config = dict(
    arch='conformer',
    model='multi-label audio tagger',
    dataset='read English sentences (LibriTTS-R)',
    train_examples=15625,
    gain_aug_db=10,
    n_mels=80,
    hop_length=160,
    input='log_mel',
    spec_augment=False,
    win_length=512,
    norm='rmsnorm',
    activation='gelu',
    mlp_ratio=4,
    head_dim=64,
    fused_qkv=False,
    qk_norm=True,
    layer_scale_init=0.1,
    inner_norm=False,
    moe='soft',
    drop_path=0.05,
    num_experts=8,
    moe_every=1,
    expert_mlp_ratio=0.25,
    slots_per_expert=1,
    shared_expert=False,
    subsampling=4,
    layers=8,
    width=256,
    positions='rope',
    kernel_size=9,
    num_labels=200,
    mixing='mixup',
    residual_init='none',
    optimizer='muon',
    muon_scale='spectral',
    lr=0.037,
    momentum=0.95,
    nesterov=True,
    orthogonalizer='polar_express',
    adamw_lr_other_params=0.0023,
    grad_clip=1.0,
    l1_shrink=0.01,
    steps=6000,
    batch_size=64,
    epochs=24.6,
    lr_schedule='step',
    warmup_steps=180,
    weight_decay=0.05,
    adamw_weight_decay_other_params=0.05,
)
Rows from block 2 of a small multi-label audio tagger, named by matrix and row number. Rows with one number within an expert belong to one neuron, the router's apart. Each number is 128 + 24 x the weight over its row's rms, rounded and kept within 0 to 255. All counts start at 0.
Before each expert's rows are labels from the 100 clips, of 14976, where the router gives the expert most weight on average: "responds to" is what is common among them. Only what is clearly more common there than usual is listed. The data: read English sentences (LibriTTS-R).
# router: slot weights (model.blocks.2.mlp.router.weight, 8x256, trained with AdamW), inputs 156-207
# up: expert up (model.blocks.2.mlp.up, 8x64x256), inputs 156-207
# down: expert down (model.blocks.2.mlp.down, 8x256x64, transposed), outputs 156-207

# expert 7
responds to: voice: female; the word "i"; the word "my"
router.7 [165  92 152 139 106  88 143  92 128 106 138 110 117 109 119  89 141 126 115 105 145 136 155 116  67 156 143 128 139 128 114 136 154 144 113 116  90 133 122 131 137 139 119 116 136 116 176 103 124 116 135  76]
up.8 [126 126 121 122 128 131 128 127 128 222 127 142 139 130  59 133 128 132 128 146 128 128 123 128 128 135 132 128 123 128 137 128 127 127 129 167 104 128 135 128 128 103 151 137 140 128 128 131 130  86 128 132]
down.8 [138 128 128 124 128 134 105 128 128 137 209 128  96 128 126 129 127 128 192 167 132  86 107 117 106 128 128 128 123 128 134 128  85 127  88 128 140 129 128 128 123 130 123 117 136 128 145 109 139 128 128 126]
up.9 [127 128  51 128 138 131 136 128 119 137 117 176 135 128 126 127 117 128 128 128 128 128 128 128 128 129 124 128 206 128 128 129 128 165 126  81 128 127 128 128 128 158  43 170 119 124 128 127 126 135  97 127]
down.9 [128 132 129 140 128  29 137 116 128 124 132 128 133 128 132 117  98 128 104 118 161 167 113 127 159  97 128 128 106 128 128 128 130 137 161 135 126 138 127 128 142 123 125 127 128 128 102  80 120 128 134 128]
up.10 [128 128 128 129 128 169 128 128 161   0 134 126 128 128 150 124 129 128 128 128 128 128  69 128 128 105  94 128 139 128 126 128 128 126 128 178 120 132 115 128 128 127  94 138 119 128 128 126 128 125 129 138]
down.10 [133 128 131 132 128  76 113 121 128 128 125 130 123 128 120 103  95 128 143  93 128 160 213  78  48 255 113 128 105 128 126 128 108 125  66 135 128 146 130 128 146 143 132 124 145 128 105 126 130 129 128 128]
up.11 [128 128  94 128 128 127 128 128 140  23 141  99 126 125 132 128 128 128 128 127 128 128 127 128 128 128 128 128 100 128 186 128 115 205 128 128 128 128 128 128 128 140 127 135 128 128 128 127 127 128 112 127]
down.11 [126 128 128 106 128 202 185 137 128 125  72 128  73 128 109 127 135 128 120 122 119 143 124 133 138 206 128 128 147 128 129 128 126 127  10 128 129 111 119 128 125 129 126 133  97 128 141 110 132 128 134 128]
up.12 [138 131 128 128 127 136 128 128 126  91 128 108 125 128  97 131 117 128 127 126 117 128 128 128 128 136 128 128 136 128  90 128 127 144 140 127 128 133 142 128 128 132  97 133 125 128 128 127 109 151 128 132]
down.12 [131 128 135 111 129 115 185 125 128 132 143 128 148 128 172 125  95 127 195 114 138 169 135 151 140 116 127 128 128 128 117 128 124 130 120 127 127 157 126 128 144 143 118 124 129 128 147  81 128 128 103 128]
up.13 [118 128 126 127 121  93 128 128 104  34 128 174 128 128 113 129 134 128 128 128 127 128 128 128 128 124 126 128 124 128 113 128  35 164 107 112 129 129 123 128 128 119 158 146 129 128 128 142 128 158 127 128]
down.13 [130 128 128 175 127 153 176 138 128 128 122 128 128 128  68 119 154 128 115  75 127  85 114  75 108 154 128 128 128 128 122 128 134 126 153 128 134 147 126 128 107 127 129 133 130 128 106 120 132 128 200 126]
up.14 [129 128  99 249 133 152 128 130 123 125 128 132 128 122 130 139 129 129 128 134 128 128 151 128 128 113 129 128 145 128 132 132 140 193 127 124 128 128 128 128 128 125 149 128 127 128 128 129 128 161 129 128]
down.14 [128 128 130 112 128 100 152 118 128 131 182 121 139 128  24 119  92 126 136  79  61 117 110 149 122  91 152 128 100 128 120 128  92 129 124 128 114 130 123 128 120 137 140 156 131 128 112 139 148 128  77 136]
up.15 [128 128 121 226 128 128 128 128 128 165 128 126 128 122 111 128 127 128 128  98 154 128 150 128 128 128 128 128 136 128 131 128 135 129 128 125 127 128 128 128 128 128 135 138 128 128 128 128 127 128 150 127]
down.15 [135 128 129 104 128 129 214 100 128 130  85 128 114 128 199 131 198 129 120 135 128 133 126 144 120 182 128 128 101 128 116 128 119 122 188 128 126 206 128 128 135 119 137 126 145 128 126 166 130 128 145 128]
up.16 [128 127 131 116 132 137 130 127 164 164 134 129 127 128 181 129 128 128 128 128 128 128 121 129 128 127 131 128 128 128 151 128  51 129   0 128 128 128 128 128 128 136 127 145 132 128 128 130 125 132 142 126]
down.16 [133 128 121 120 128 136 132 121 128 142 127 128 173 128 110 132 137 128 142  93  91 173  70  91 114 148 128 128 147 128 132 128  51 128 102 128 132  80 128 128 133 100 136 106 129 128 125  83 128 142 209 128]
up.17 [124 128 102 128 127 145 135 128 128 132 208 139 127 128 126 137 128 128 128 131 128  99 128 128 128   4 126 128 117 128 130 132 107 125  78  63 126 128 129 128 120 128 125 130 128 128 128 135 127 151 141 128]
down.17 [133 128 128  95 128 172  66 127 128 128 191 130 132 128  95 156 195 129 122 151 133  70  73 205 146 165 104 128 140 128 134 128  72 139 122 128 104 208 124 128 122 140 129  85 130 128 134 132 126 128  83 128]
up.18 [128 129 108 128 128 247 128 128  77 188 128 128  85 128 140 161 127 128 128 103 128 128  17 128 129  79 126 128 127 128 130 116 121 126 109 129 134 127 132 128 128  88 128 126 127 128 128 141 128  78  93 124]
down.18 [137 128 124 134 128  61 126 126 128 128 124 122 147 128 127 130 123 128 131  72 121 218 117  49 143 171 129 128  58 128 127 128 130 126 106 128 128 164 128 128 130 129 137 133 128 128 101  77 121 128 159 128]
up.19 [120 128 133 109 128 126  72 128 126 136 128 128 145 122 115 197 127 129 128 130 117 128 205 128 133 128 129 128 139 128 118  43 128 115 128 164 127 128 128 128 128 132 135 126 125 128 128  79 127 104 134 122]
down.19 [137 128 125 147 128 156  96 151 128 146 104 129  61 128 102 125 177 128 118 131 130 143 130 195 124 143 128 128 163 128 116 128 129 119 118 128 126 211 125 128  97 107 118 130 127 128 107  59 135 122 134 128]
up.20 [128 128  92 123 128 128 128 128 128 152 128 120 106 128 125 128 112 129 128 124 129 128 129 129 128 126 130 128 111 128 128 128 134 124 128 128 128 128 142 128 117 129 128 202 128 128 128  68 128 120 141 128]
down.20 [128 128 129 110 128 138 109 108 128 128 117 128  73 128  97 127 108 127  59 157 128  76 125 108 134  82 128 128  73 128 127 128 157 128 164 128 125 130 128 128 130 126 132 114 134 128 122 118 129 128  23 128]
up.21 [128 127 123 129 128 175 135 128 128 142 127 128  90 128  78  94 146 128 128 129 137 128 128 126 128 146 125 128 146 128 115 117 120 127 128 136 128 127  67 128 128 138 149 159 123 128 128 253 125 109 226 128]
down.21 [127 127 141 134 127 146 128 127 128 128 128 128 167 128  93  93  71 132 131  21 127 162 129 103 114  91 128 128 167 128 130 128  86 128 159 129 134 114 116 128 167 101  98 147 124 128  94 136 129 122 134 128]
up.22 [128 128 143 122 128 144 127 128 128  55 130 128 193 123 128  74 129 128 128 128 138 128 128 128 128 118 131 128 124 128 133 128 132 109 127  12 128 128 125 128 128 172 127  44 142 128 129 130 129 129 123 128]
down.22 [125 128 113 136 128 131 147 129 128 122 132 128 141 128  32 134 103 128 123 157 128 134 139 162 144 159 128 128 119 128 129 128 118 127 226 128 100  42 131 128 120 148 130 123 125 128 125 142 117 128 132 128]
up.23 [128 128 129 129 128  66 128 139 127 130 172 128  66 115 108 143 128 128 128 128 128 129 128 128 128 123 129 128 123 128 146 125 126 133 128 148 127 128 128 128 128 137 122 129 132 127 128 134 116 131 129 128]
down.23 [119 126 127  78 128 142 108 128 128 128 147 128 143 128  77 129 130 127 142 130 138  56 114 123 175 187 137 128  82 128 119 128  92 123 207 125 107 104 124 128 109 151 128 123 116 128 134  61 123 128  64 128]
up.24 [131 128 157 133 128 127 128 128 123 152 128   0  69 134 128 125 128 128 128  95 128 128 138 128 128 120 129 128 131 128 128 119 126 128 132 159 185 128 129 128 128 128 134 146 129 128 128 136 136 127 133 125]
down.24 [117 128 122 137 128  89 192 142 128 128 178 128   8 128  73 105 142 128 144  26 134 183 104  90 107 146 124 128 137 128 128 128  52 132 195 128 125  72 122 128 134 163 118 140 134 128 111  88 129 128 147 128]
up.25 [128 128  98 155 127 128 128 128 127 127 130 129 116 128 145 128 133 128 128 127 129 129 128 128 128 128 136 128 121 128 129 127 123  98 255 169 123 128 116 128 128 135 180 144 129 128 128 128 129 130 127 130]
down.25 [114 128 125 122 129 211 115  90 128 128 157 128 177 128 151 191 189 128  95 131 106 121 107  92 150 124 128 128 136 128 123 128 128 125 215 129 122 170 128 128 130 126 128 136 128 128 144  97 116 134 151 136]
up.26 [126 128 117 131 127 187 128 128 127 127 143 151 130 130 149 132 128 128 128  90 129 128 140 128 128 128 131 128 129 128 145 128 128 121 160 127 132 123 130 128 128 125 129 225 128 128 127 127 122 132 127 128]
down.26 [140 128 121 135 128 117 112 131 128 134 172 128 127 128 149 120 112 128 120 113 126 225 127 134 128 138 148 128 123 128 143 128 126 128  81 132 123 110 125 128 150 128 124 131 152 128 122 145 158 128 219 128]

# expert 2
responds to: the word "with"; the word "we"
router.2 [144  89 136 116 157  95 139 106 100 119 119 157 145 149 143 119 133 120 184  96 123  95 157 119 109  60 101 118 113 156 111 112 134  68  73 129 123  70 142 134 145 126 112 145 121 121 121 127 129 101 107 110]
up.8 [129 133 140 129 129 134 128 128 127 123 128 139 128 128 128 255 161 128 130 108 128 128 138 137 128 128 161 128 134 128 125 128 128 122 117 117  92 128 131 128 128 128 119 116 128 129 131 126 127 114 139 127]
down.8 [126 128 127 141 128 195  89 128 128 127 167 129 123 128 223 112 135 128 133 147 170 128 147 210 121 147 128 128 126 128 120 128 151 127 138 128 128 179 126 128 116 118 146 133 144 128 111 130 139 151 162 128]
up.9 [127 121 105 108 128 157 128 128 116 125 176 129  99 128 123 116 137 128 133 129 128 128 124 128 128 136 119 128 128 128 119 128 121 152 204 130 129 128 129 128 125 128 146 130 128 127 128 114 128 126  90 128]
down.9 [118 128 128 125 128  54 129 110 128 118 174 130 163 128  69 124 113 130  72  83 128 182  90 172 141 251 129 128 127 128 122 128 112 141 141 125 123 123 137 128 149  94 123 128 174 128  98 129 123 126 137 128]
up.10 [ 94 128 129 129 128  69 128 128 128 129 128 125   4 128 133 128 108 128 128 158 123 130  94 123 128 133 128 128 235 128 130 128 130 206 137  67 128 127 145 128 131 128 201 160 127 128 128 129 131 129 112 129]
down.10 [124 128 130 125 128 128 172 128 128 121 192 121  89 128 167 106 116 130  99 114 135 184 109 126 113 129 121 128 126 128 150 128  92 130  92 128 114  96 128 128  95 133 115 130 133 128  63 101 146 128  64 128]
up.11 [129 133 240 155 129 128 130 126 135 158 106 123 133 128 246 128 127 128 128 133 128 127 186 128 128 129 128 128 128 128 132 128 128 102  13 191 109 128 127 128 128 128 128  22 120 128 128 128 255 129 117 129]
down.11 [133 128 129 126 129 166  96 125 128 138 111 128 106 128 215 124 159 128 168 144 130 134 128 108 128 170 122 128 104 128 140 128 205 116 122 123 122 123 128 128 150  93 124 143 126 128 106 134 128 128 222 128]
up.12 [127 128 144 131 129 130 145 128 131 117 132 138 116 128 138 111 109 128  37 126 128 131 128 125 130 130 128 128 132 128 131 128 128 140 236  95 116 123 128 128 128 131 132 138 118 128 129 123 127 126 130 120]
down.12 [113 128 125 117 128  72 196 129 128  88 161 125 146 128  94 132 171 129 142  82 118 144  88 163 128 103 128 128 129 128 127 128 130 134  46 128 138 115 130 128 144 117 160 112 136 128 175 163 122 141 146 128]
up.13 [122 129 126 128 129 128 139 128 128 120 128 108 135 128 127 127 159 128 128 128 128 130 128 128 160 170 132 128 130 128 130 124 135 125 171 178  99 128 127 128 128 128  65  55 128 128 125 123 129 108 130 139]
down.13 [145 128 128  82 128  87  96 130 128 124 145 131 116 128  79 119  64 127 102 124 136 170 120 134 195 183 135 128 127 128 112 128 106 145  75 141  89 137 134 128 130 156 119 131 118 128 116 186 156 128 111 128]
up.14 [128 128 121 129 128  94 163 127 127 128 128 141 114 128 128 128 119 128 127 128 128 130 105 128 128 128 128 128 117 128 169 128  92 122 129 134 127 127 127 128 128 128 104 227 122 128 128 232 127 128 129 131]
down.14 [129 128 128 140 128 162 155 107 128 128 114 126 255 128 130 138 147 129 143  74 141  98 142 105 155  78 121 128  94 128 134 128  77 123  72 128 129 133 129 128 131 124 113 111 102 128 136 122 127 128 126 128]
up.15 [128 129  14 129 128  93 133 128 146 119 124 128  29 129 106 127 128 128 129  75 128 130 128 128 128 134 129 128 132 128 108 128 128 128  74  94 197 128 139 128 132 128 127 158  77 128 128 123 115 119 139 128]
down.15 [166 128 133 139 128 129 125 122 128 121  67 128 239 128 134 154 193 127 135 146 128  64  90 125 128 133 129 128 106 128 110 128 107 129 116 128 147 190 122 128 118 121 120 136 142 128 165 111 147 123 131 128]
up.16 [127 128 129 168 109 210 112 126 127 255 128 116 118 128 161 104 128 128 117 132 130 128 108 128 123 126 154 128 154 128 128 128 128  69 127 130 117 128 110 128 128 119 125 135 225 128 129  98 129 128 113 130]
down.16 [128 128 125 123 126  41 124 138 128 128 133 128 102 128 102  86  96 128 112 127 119 199  93 143  90  85 128 128 206 128  91 128 201 105 148 128 154 143 137 128 124 117 130 143 143 128 105 150 127 128 189 128]
up.17 [128 128 102 127 129 127 144 128 151 214 128 100 128 128 128 127 127 128 107 126 128 129 128 128 124 127 164 128 121 128 127 128 132 120  36 134  81 123 128 128 128 127  78 122 140 124 132 128 120  72 118 128]
down.17 [127 128 125 137 128 118 107 128 128 138 125 132 220 128 106 127 188 128  85 125 129  91 149 139 141 140 128 128 142 128 128 128 194 124 142 128 160 136 120 128  63 139 136 128 108 128  75 139 130 128 108 128]
up.18 [128 128 176 115  88 118 126 128 127 226 130 113 143 123 126 123 148 128 128  69 128 128 128 128 128 146 129 128 128 128 172 128 133 112 170 103  84 132 129 128 128 128  63 149 128 128 128 132 169  27 128 116]
down.18 [129 128 127 132 128 207 225 133 128 128 173 128 162 128 132 152 135 128 166 145 144  93 111 130 118 109 119 128 133 128 132 128 102 129 117 128 129 126 128 128 136 114 139 127 154 128 134 147 127 128 113 128]
up.19 [128 128 133 124 130 121 141 132 128 140 167 167 103 138 128  24 103 128 128  88 128 130 128 128 128 137 112 128 217 128 110 127 129  21 127 128 101 127 138 128 133 139 125 144 127 128 136 128 170 140 127 128]
down.19 [130 128 134 108 129 164 155 110 128 115 146 130 140 128 148 152 183 127 108 136 113  99  28 136 130 107 128 128 161 128 128 128 148 130 148 131 121 121 110 128 122 140 124 127 105 128 138 156 124 131 123 128]
up.20 [128 130 144  66 129 128 150 128 128 115 126 127 143 125 128 128 198 128 126 151 128 127 128 128 128 123 128 128 128 128 120 128 128 126 143 128 128 128 138 128 143 128 124 126 121 128 128 128 128 119 148 128]
down.20 [ 73 132 133 166 128 187 120 124 128 138 186 135  95 128 157 147 121 129 129 130 141 105 120 134 127 143 128 128 119 128 123 128 162 113 134 128 155 136 132 128  99 149 136 126  64 128 132 145 148 128  77 128]
up.21 [128 128 128 128 126 128 131 128 128 125 160 123 154  96 109 162 143 128 128  80 128 128 132 128 128 175 130 128 115 128 182 128 128 128 168 125 128 126 178 128 128 137 126 176 120 126 127 128 130 127 133 128]
down.21 [129 128 129 131 128 154  66 111 128 128 117 128 117 128 205 137 112 127 136 121 172 142 122 153 127 114 118 128 161 128 148 128 148 111  92 128 136 128 129 128 160 130 101 129 125 128 112 127 137 130 122 128]
up.22 [128 128 129 114 128 122 130 128 127  95 123 130  80 128 115 101 107 128 128 133 128 129 131 128 128 127 126 128 128 128 116 128 116 119 100 142 128 128 129 128 128 136 128 128 128 128 139 121 128  74 130 128]
down.22 [148 128 133 122 128 117 133 135 128 128 171 127 151 128  70 137 167 128 154  94 159  60 146 120 149 132 128 128 127 128 143 128 106 127 220 128 154 102 125 128 114 123 120 148 125 128 133 115 141 138 123 135]
up.23 [128 128 128 129 128 123 121 128 122 125 113 104 141 128 194 131 128 128 128 123 128 128 128 128 128  76 111 128 135 128 128 128 128   0 116 164 129 128  96 128 127 128 153 129 131 129 128 128 125 127 132  88]
down.23 [143 128 124 170 128  99 119 128 128  93 129 128 161 128 130 145  89 128 184 135 112 143 128  69 127 142 128 128 116 128 128 128 129 126 138 128 144 112 129 128 136 136 131 165 132 128 105  87 130 128 145 128]
up.24 [128 129 121 130 134 112 128 128 128  22 151 113 107 128 137 128 138 128 123 129 128 129 128 128 128 127 127 128 128 128 148 128 110 130  95  81 128 128 181 128 128 128 170 119 130 128 128 127 126 123 122 128]
down.24 [127 128 122 135 127 100 100 134 128 128 100 127  64 128 135 141 132 128  89  89 132 121 134 129 124  89 124 128 132 128 142 128 120 119  52 128 119 114 128 128 130 116 116 164 130 128 114 157 132 128 138 128]
up.25 [134 127  93 108 128 255 128 128 131 130 152 129 174 128 129 128 118 128 140 128 128 128 121 128 128 125 106 128 128 128 180 128 119 138 118 128 128 129 161 128 128 128 153 129 131 129 125 126 129 153 128 127]
down.25 [143 128 123  96 127  48 106 115 128 128 133 128  57 128  62 128 126 124 131 144 130 223 132  91 115 184 128 128 131 129 135 128 120 124 112 128 106 108 130 128 177 118 133 128 100 128 152  69 132 128 102 128]
up.26 [127 128  61 135 132  87 125 128 128 197 128  95  49 122 128 132 117 128 128 223 128 128 118 128 128  66  63 128 126 128 156 128 231 103 118 138 127 128 119 128 128 128 200 130 140 126 134 113 132 127 125 128]
down.26 [112 129 131 119 128 133  61 131 128 127 162 122 112 128 168 134 154 137  68 213 117 171 141 128 126 145 128 128 120 128 129 128 174 125 111 115 110 169 143 128 136 120 129 117 134 128 164  76  99 131 183 128]

# expert 4
responds to: voice: male
router.4 [143 106 140 151 121  83 134 115  87 114 132 146  96 135 112 123 140 146 104 172  86 114 119 112 155 184 154 115 131 120 103 115 161 115 108 147 126 156 165 105  85 159 123 101  85 117 181 108 120 142 143  72]
up.8 [128 131 104  88 128 112 128 130 127 130 128 128 129 128 179 103 116 127 128  71 128 129 128 128 127 128 103 128 152 128 141 142 122  53 155 127 128 128 128 128 133  94  57 128 128 127 130 146 128 128 128 128]
down.8 [135 128 124 129 128 153 153 128 128 140 153 129  41 128  88 128 102 128 154 133 123 168 133 137  95  53 128 128 118 128 124 128  95 133 128 131 141 162 128 128 100 125 132 116 125 128 133 116 151 133  43 128]
up.9 [128 128 128  99 130 129 132 128 128  89 129 215 192 126 122 127 128 128 129 127 127 128 128 128 131 129 128 128 125 128 138 126 128 127 129 122 128 128 144 128 128 165 198 192 128 128 128 128 129 112 128 139]
down.9 [127 128 128 168 130 160 102 129 128 115  97 128 106 128  89 127 157 127  67 107 128  36 163 126 113 105 128 128 216 128 130 128 113 125 139 128 132 107 125 128 134 131 126 132 129 128 158 120 136 128 134 128]
up.10 [128 128 128  41 128 121 128 129 125  46 156 128 139 125 127 188 130 128 128 128 128 127 128 128 128 119 121 128 169 128 128 185 120 111 163   0 154 128 160 128 128 148 127 156 129 128 128 129 255 128 129 108]
down.10 [127 128 128 132 128 101 108 132 128 128 104 122  78 128 100 151 127 132 160  67 132  58  66 125 176 237 128 128 104 128 119 128  87 137 208 128 136  85 128 128 164 126 129 128 147 128 145 101 138 128 140 128]
up.11 [128 128 128 198 128 138 128 128 135 120 128 173 128 128  98 128 125 128 128 224 128 130 128 128 126 129 142 128 116 128 135 142 127 138 137 207 127 128 108 128 128 141 127 255 125 128 132 122 127 141 127 126]
down.11 [125 128 129 116 128 129 128 163 128 128 163 128 133 128 205 123 189 134 121 171 124 158 109 151 136  22 128 128  51 128 122 128 160 134  66 128 132  86 143 128  95 130 117 125 128 128 115 167 128 128 166 128]
up.12 [128 128 126 128 128 137 141 128 128 130 128 131 128 130 128 109 128 128 128  85 128 127 128 128 120 129 103 128 136 128 133 136 128 112 128 131 133 128 129 128 128 127 111 117  78 119 128 124 123  71 124 120]
down.12 [142 128 127 143 129 151 228 129 128 128 165 128 183 128 127 129 137 127 221 135 158 130 113 107 101 133 118 128 124 128 126 128 146 130 163 123 114   0 128 128 146 133 119 119 128 128 122 166 129 128 145 128]
up.13 [128 128 164 129 118 128 129 128 115  70 130  98 158 128 147 124 128 128 128 129 124 128 128 128  98 128 129 128 115 128 134 127 122 120 116 162 101 128 128 128 128 129 129  94 128 128 124 128 137  93 128 128]
down.13 [127 128 124 119 128 136 178 132 128 128  78 128 107 128  68 130 130 128 144  68 133 103 129 113 137  14 128 128  99 128 128 128 133 123 127 128 117 123 130 128 181 129 135 128 130 128 146 187 132 138 164 128]
up.14 [128 128 127 126 129 123 129 128 134 159 128 130   0 128 112 146  88 128 122 137 128 128 128 128 129  25 128 128 105 128 131 144 128 166  91 129 128 128 152 128 128 132 128 119 129 128 128 127 135 129 131 126]
down.14 [150 128 128  81 128  56 129 128 128 131 141 128 126 128 134 131 129 128 134  82  71 142 128  55 116 148 128 128 111 128 132 128  93 126  41 128 129 109 128 128 163 118 137 127 130 128 131  87 128 128 165 128]
up.15 [129 128 244 130 128 192 138 128 138 129 140 109 124 133 123 112 127 135 128 130 128 114 128 127 125 130 136 128 164 128 140 125 125 245 117 127 126 127 182 128 128 128 128 153 128 128 140 131 127 113 128 128]
down.15 [140 128 124 155 128 110 122 139 128 130 121 128 179 128 153 131 116 128  35 105 120 107  94 130 117  18 128 128 126 128 137 128 111 130 171 128 163 157 129 128 139 143 101 135 129 128 122 131 150 128 111 128]
up.16 [128 128 139 136 128  95 128 128 128  74 128  74 125 131  20 114 157 128 111  95 128 128 128 128 129 207 128 128 126 128 128 126 128 128 224 118 129 128 128 128 128 130 111 163 128 129 128 128 127 117 128 125]
down.16 [136 128 127 125 129 134 115 139 128 128 162 125  68 128 110 146 123 128  89 101 130  70 127 147 146 173 128 128 126 128 129 128 188 128  91 128 128 156 129 128 133 144 128 142 128 128 160  99 130 128  84 128]
up.17 [128 129 128 223 127 141 128 128 129 107 128 130 138 128 103 110 201 128 130 124 129 128 128 128 111 129 130 128 205 128 110  81 123 143 131 122 127 137 130 128 128 107  54 136 128 128 112 128 126 175 130 129]
down.17 [128 128 142 133 128 129  89 160 128 128 219 128 212 128 168 111 105 128 150 119 150  56 159 136 140 117 128 128 123 128 121 128 127 127 135 128 141 182 128 128 127 145 127 128 115 128 117 132 128 128 114 128]
up.18 [128 128 110 119 128 128 127 128 116 183 128 141 134 128 203 128 127 129 129 130 128 128 128 128 127 118 130 128 122 128 189 125 116 111 122 139 125 128 128 128 128 127 116 128 129 128 125 171 147 137 128 136]
down.18 [163 128 128 123 129 251  57 148 128 130 144 128 112 128 159 122 127 128 135 132 141  71 175 107 142 175 128 128 116 128 128 128  57 128 194 119  87 105 131 128 127 147 151 126 128 128 132 135 133 127 125 128]
up.19 [129 128 128 128 127 126  88 128 128  47 128 127 171 128 184 188 129 128 167 128 128 128 128 128 129 128 128 128  98 128 129 117  96 124 120 129 125 128 128 128 128 128 128  64 128 128 128 128 144 130 128 126]
down.19 [125 128 106 148 128  75 161 136 128 128 120 128 111 128 102 107 115 128 118  79 137  75 125 101  72 102 122 128 178 128 129 128 133 125 110 128 147 133 143 128 105 124 122 114 130 128 126  96 119 137  72 128]
up.20 [125 128 159 120 128 128 126 128 128 131 128 121 128 128 129 129 130 132 129 124 128 160 128 128 128 118 122 128  91 128 115 127 129 128 130 167  48 128 122 128 128 110 134  92 135 129 127 120 132 121 128 130]
down.20 [128 128 131 114 128 145 124 130 128 130  41 134 136 128 132  72 184 119 121 136 122  53 128 108 112  76 120 128 129 128 124 128 142 120 202 122 138 123 128 128 154 119 145 147 128 128 133 149 111 128 115 128]
up.21 [128 128 140 128 128 176 122 118 128 128 102 128 144 140 136 124 255 128 127 126 128 128 128 128 127 188 146 128 136 128 127 128 129 135  79 127  88 128 128 128 128  96 131  78 124 133 127 119 128 145 123 128]
down.21 [126 128 131 130 128  69 138 133 128 128 159 128  69 128  24 125 122 128 136  90 109  68 109 139 129 239 128 128 131 128 132 128 167 129 172 128 139 127 125 128 132 127 120 134 127 128 131 130 128 128 115 128]
up.22 [128 128 126 100  93 129 123 128  78 145 127 128 128 144 128 128  95 128 129  96 128 128 128 128 127  87 128 129 125 128 128 111 138 151 127 142 142 128   0 131 128 125 128 114 127 171 128 127  97 116 128 123]
down.22 [123 128 111 111 128 143  80 122 128 128 188 128 145 128  62 142 166 128  97 185 112 156 141 225 173 194 128 128 116 128 141 128 129 131 163 135  90 150 130 128 156 127 119 128 131 128 134 161 131 128 125 128]
up.23 [128 128 153  57 127 121 129 128 127 131 125 230 149 127  46 122  96 128 128 181 128 132 128 128 129 128 127 128 114 128 128 128 154 128 148 107 125 128 128 128 128 136 128 158 163 128 128 126 128  24 128 128]
down.23 [123 128 130 151 127 125  50 101 128 128 119 129  87 128 140 141 130 129  70 116 132 121 153  99 134  19 128 128 124 128 130 128 116 128 188 128 140  90 137 128 135 127 132 145 140 128 123 143 124 128 190 128]
up.24 [122 128 128 170 128 136 123 128 128 121 128 130 139 129 118 128 137 128 127 128 128 111 128 128 143  47 129 128 129 128 129 125 125 137   0 141 128 132 127 128 128 128 133  93 129 128 128  86 145 128 210 135]
down.24 [127 128 128 140 128 146  40 123 128 160 107 128 255 128 103 151 120 129  84 153 163 132 118  93 142 160 128 128 136 128 128 128  96 128 174 124 113 148 128 128 118  93 130 137 149 128 153  67 101 128 144 128]
up.25 [128 128 129 133 128 124 127 128 127 255 128 128  84 128 141 111 128 128 128 112 128 128 128 128 127 170 128 128 127 128 124 132 173 132 120 132 129 128 121 128 128 142 135 216 127 101 128 129 150 129 128 128]
down.25 [101 128 129 123 127 125 150 145 128 128 105 128 137 128 154 146 106 129  93 155 128 167 143 168 146 163 128 128 113 128 136 128 130 128 181 128 162 147 118 128  76 144 117 125 128 128 101 154 116 128 177 128]
up.26 [128 128 127 137 130 128 134 128 134  52 127 124 129 128 132 129 127 128 127 128 128 128 128 132 172 120 129 128 127 128 212 128 128 135 255 128  84 128 130 128 128 128 124 128 123 127 132 130 128  97 128 177]
down.26 [128 128 128 150 128  58 172 128 128 146 119 129 139 128  90 158 119 128 135 207 131 176 131 122 118 221 136 128  94 128 128 128 116 115 140 137 124 107 128 128 104 132 129 131 136 128  72  96 125 128 139 128]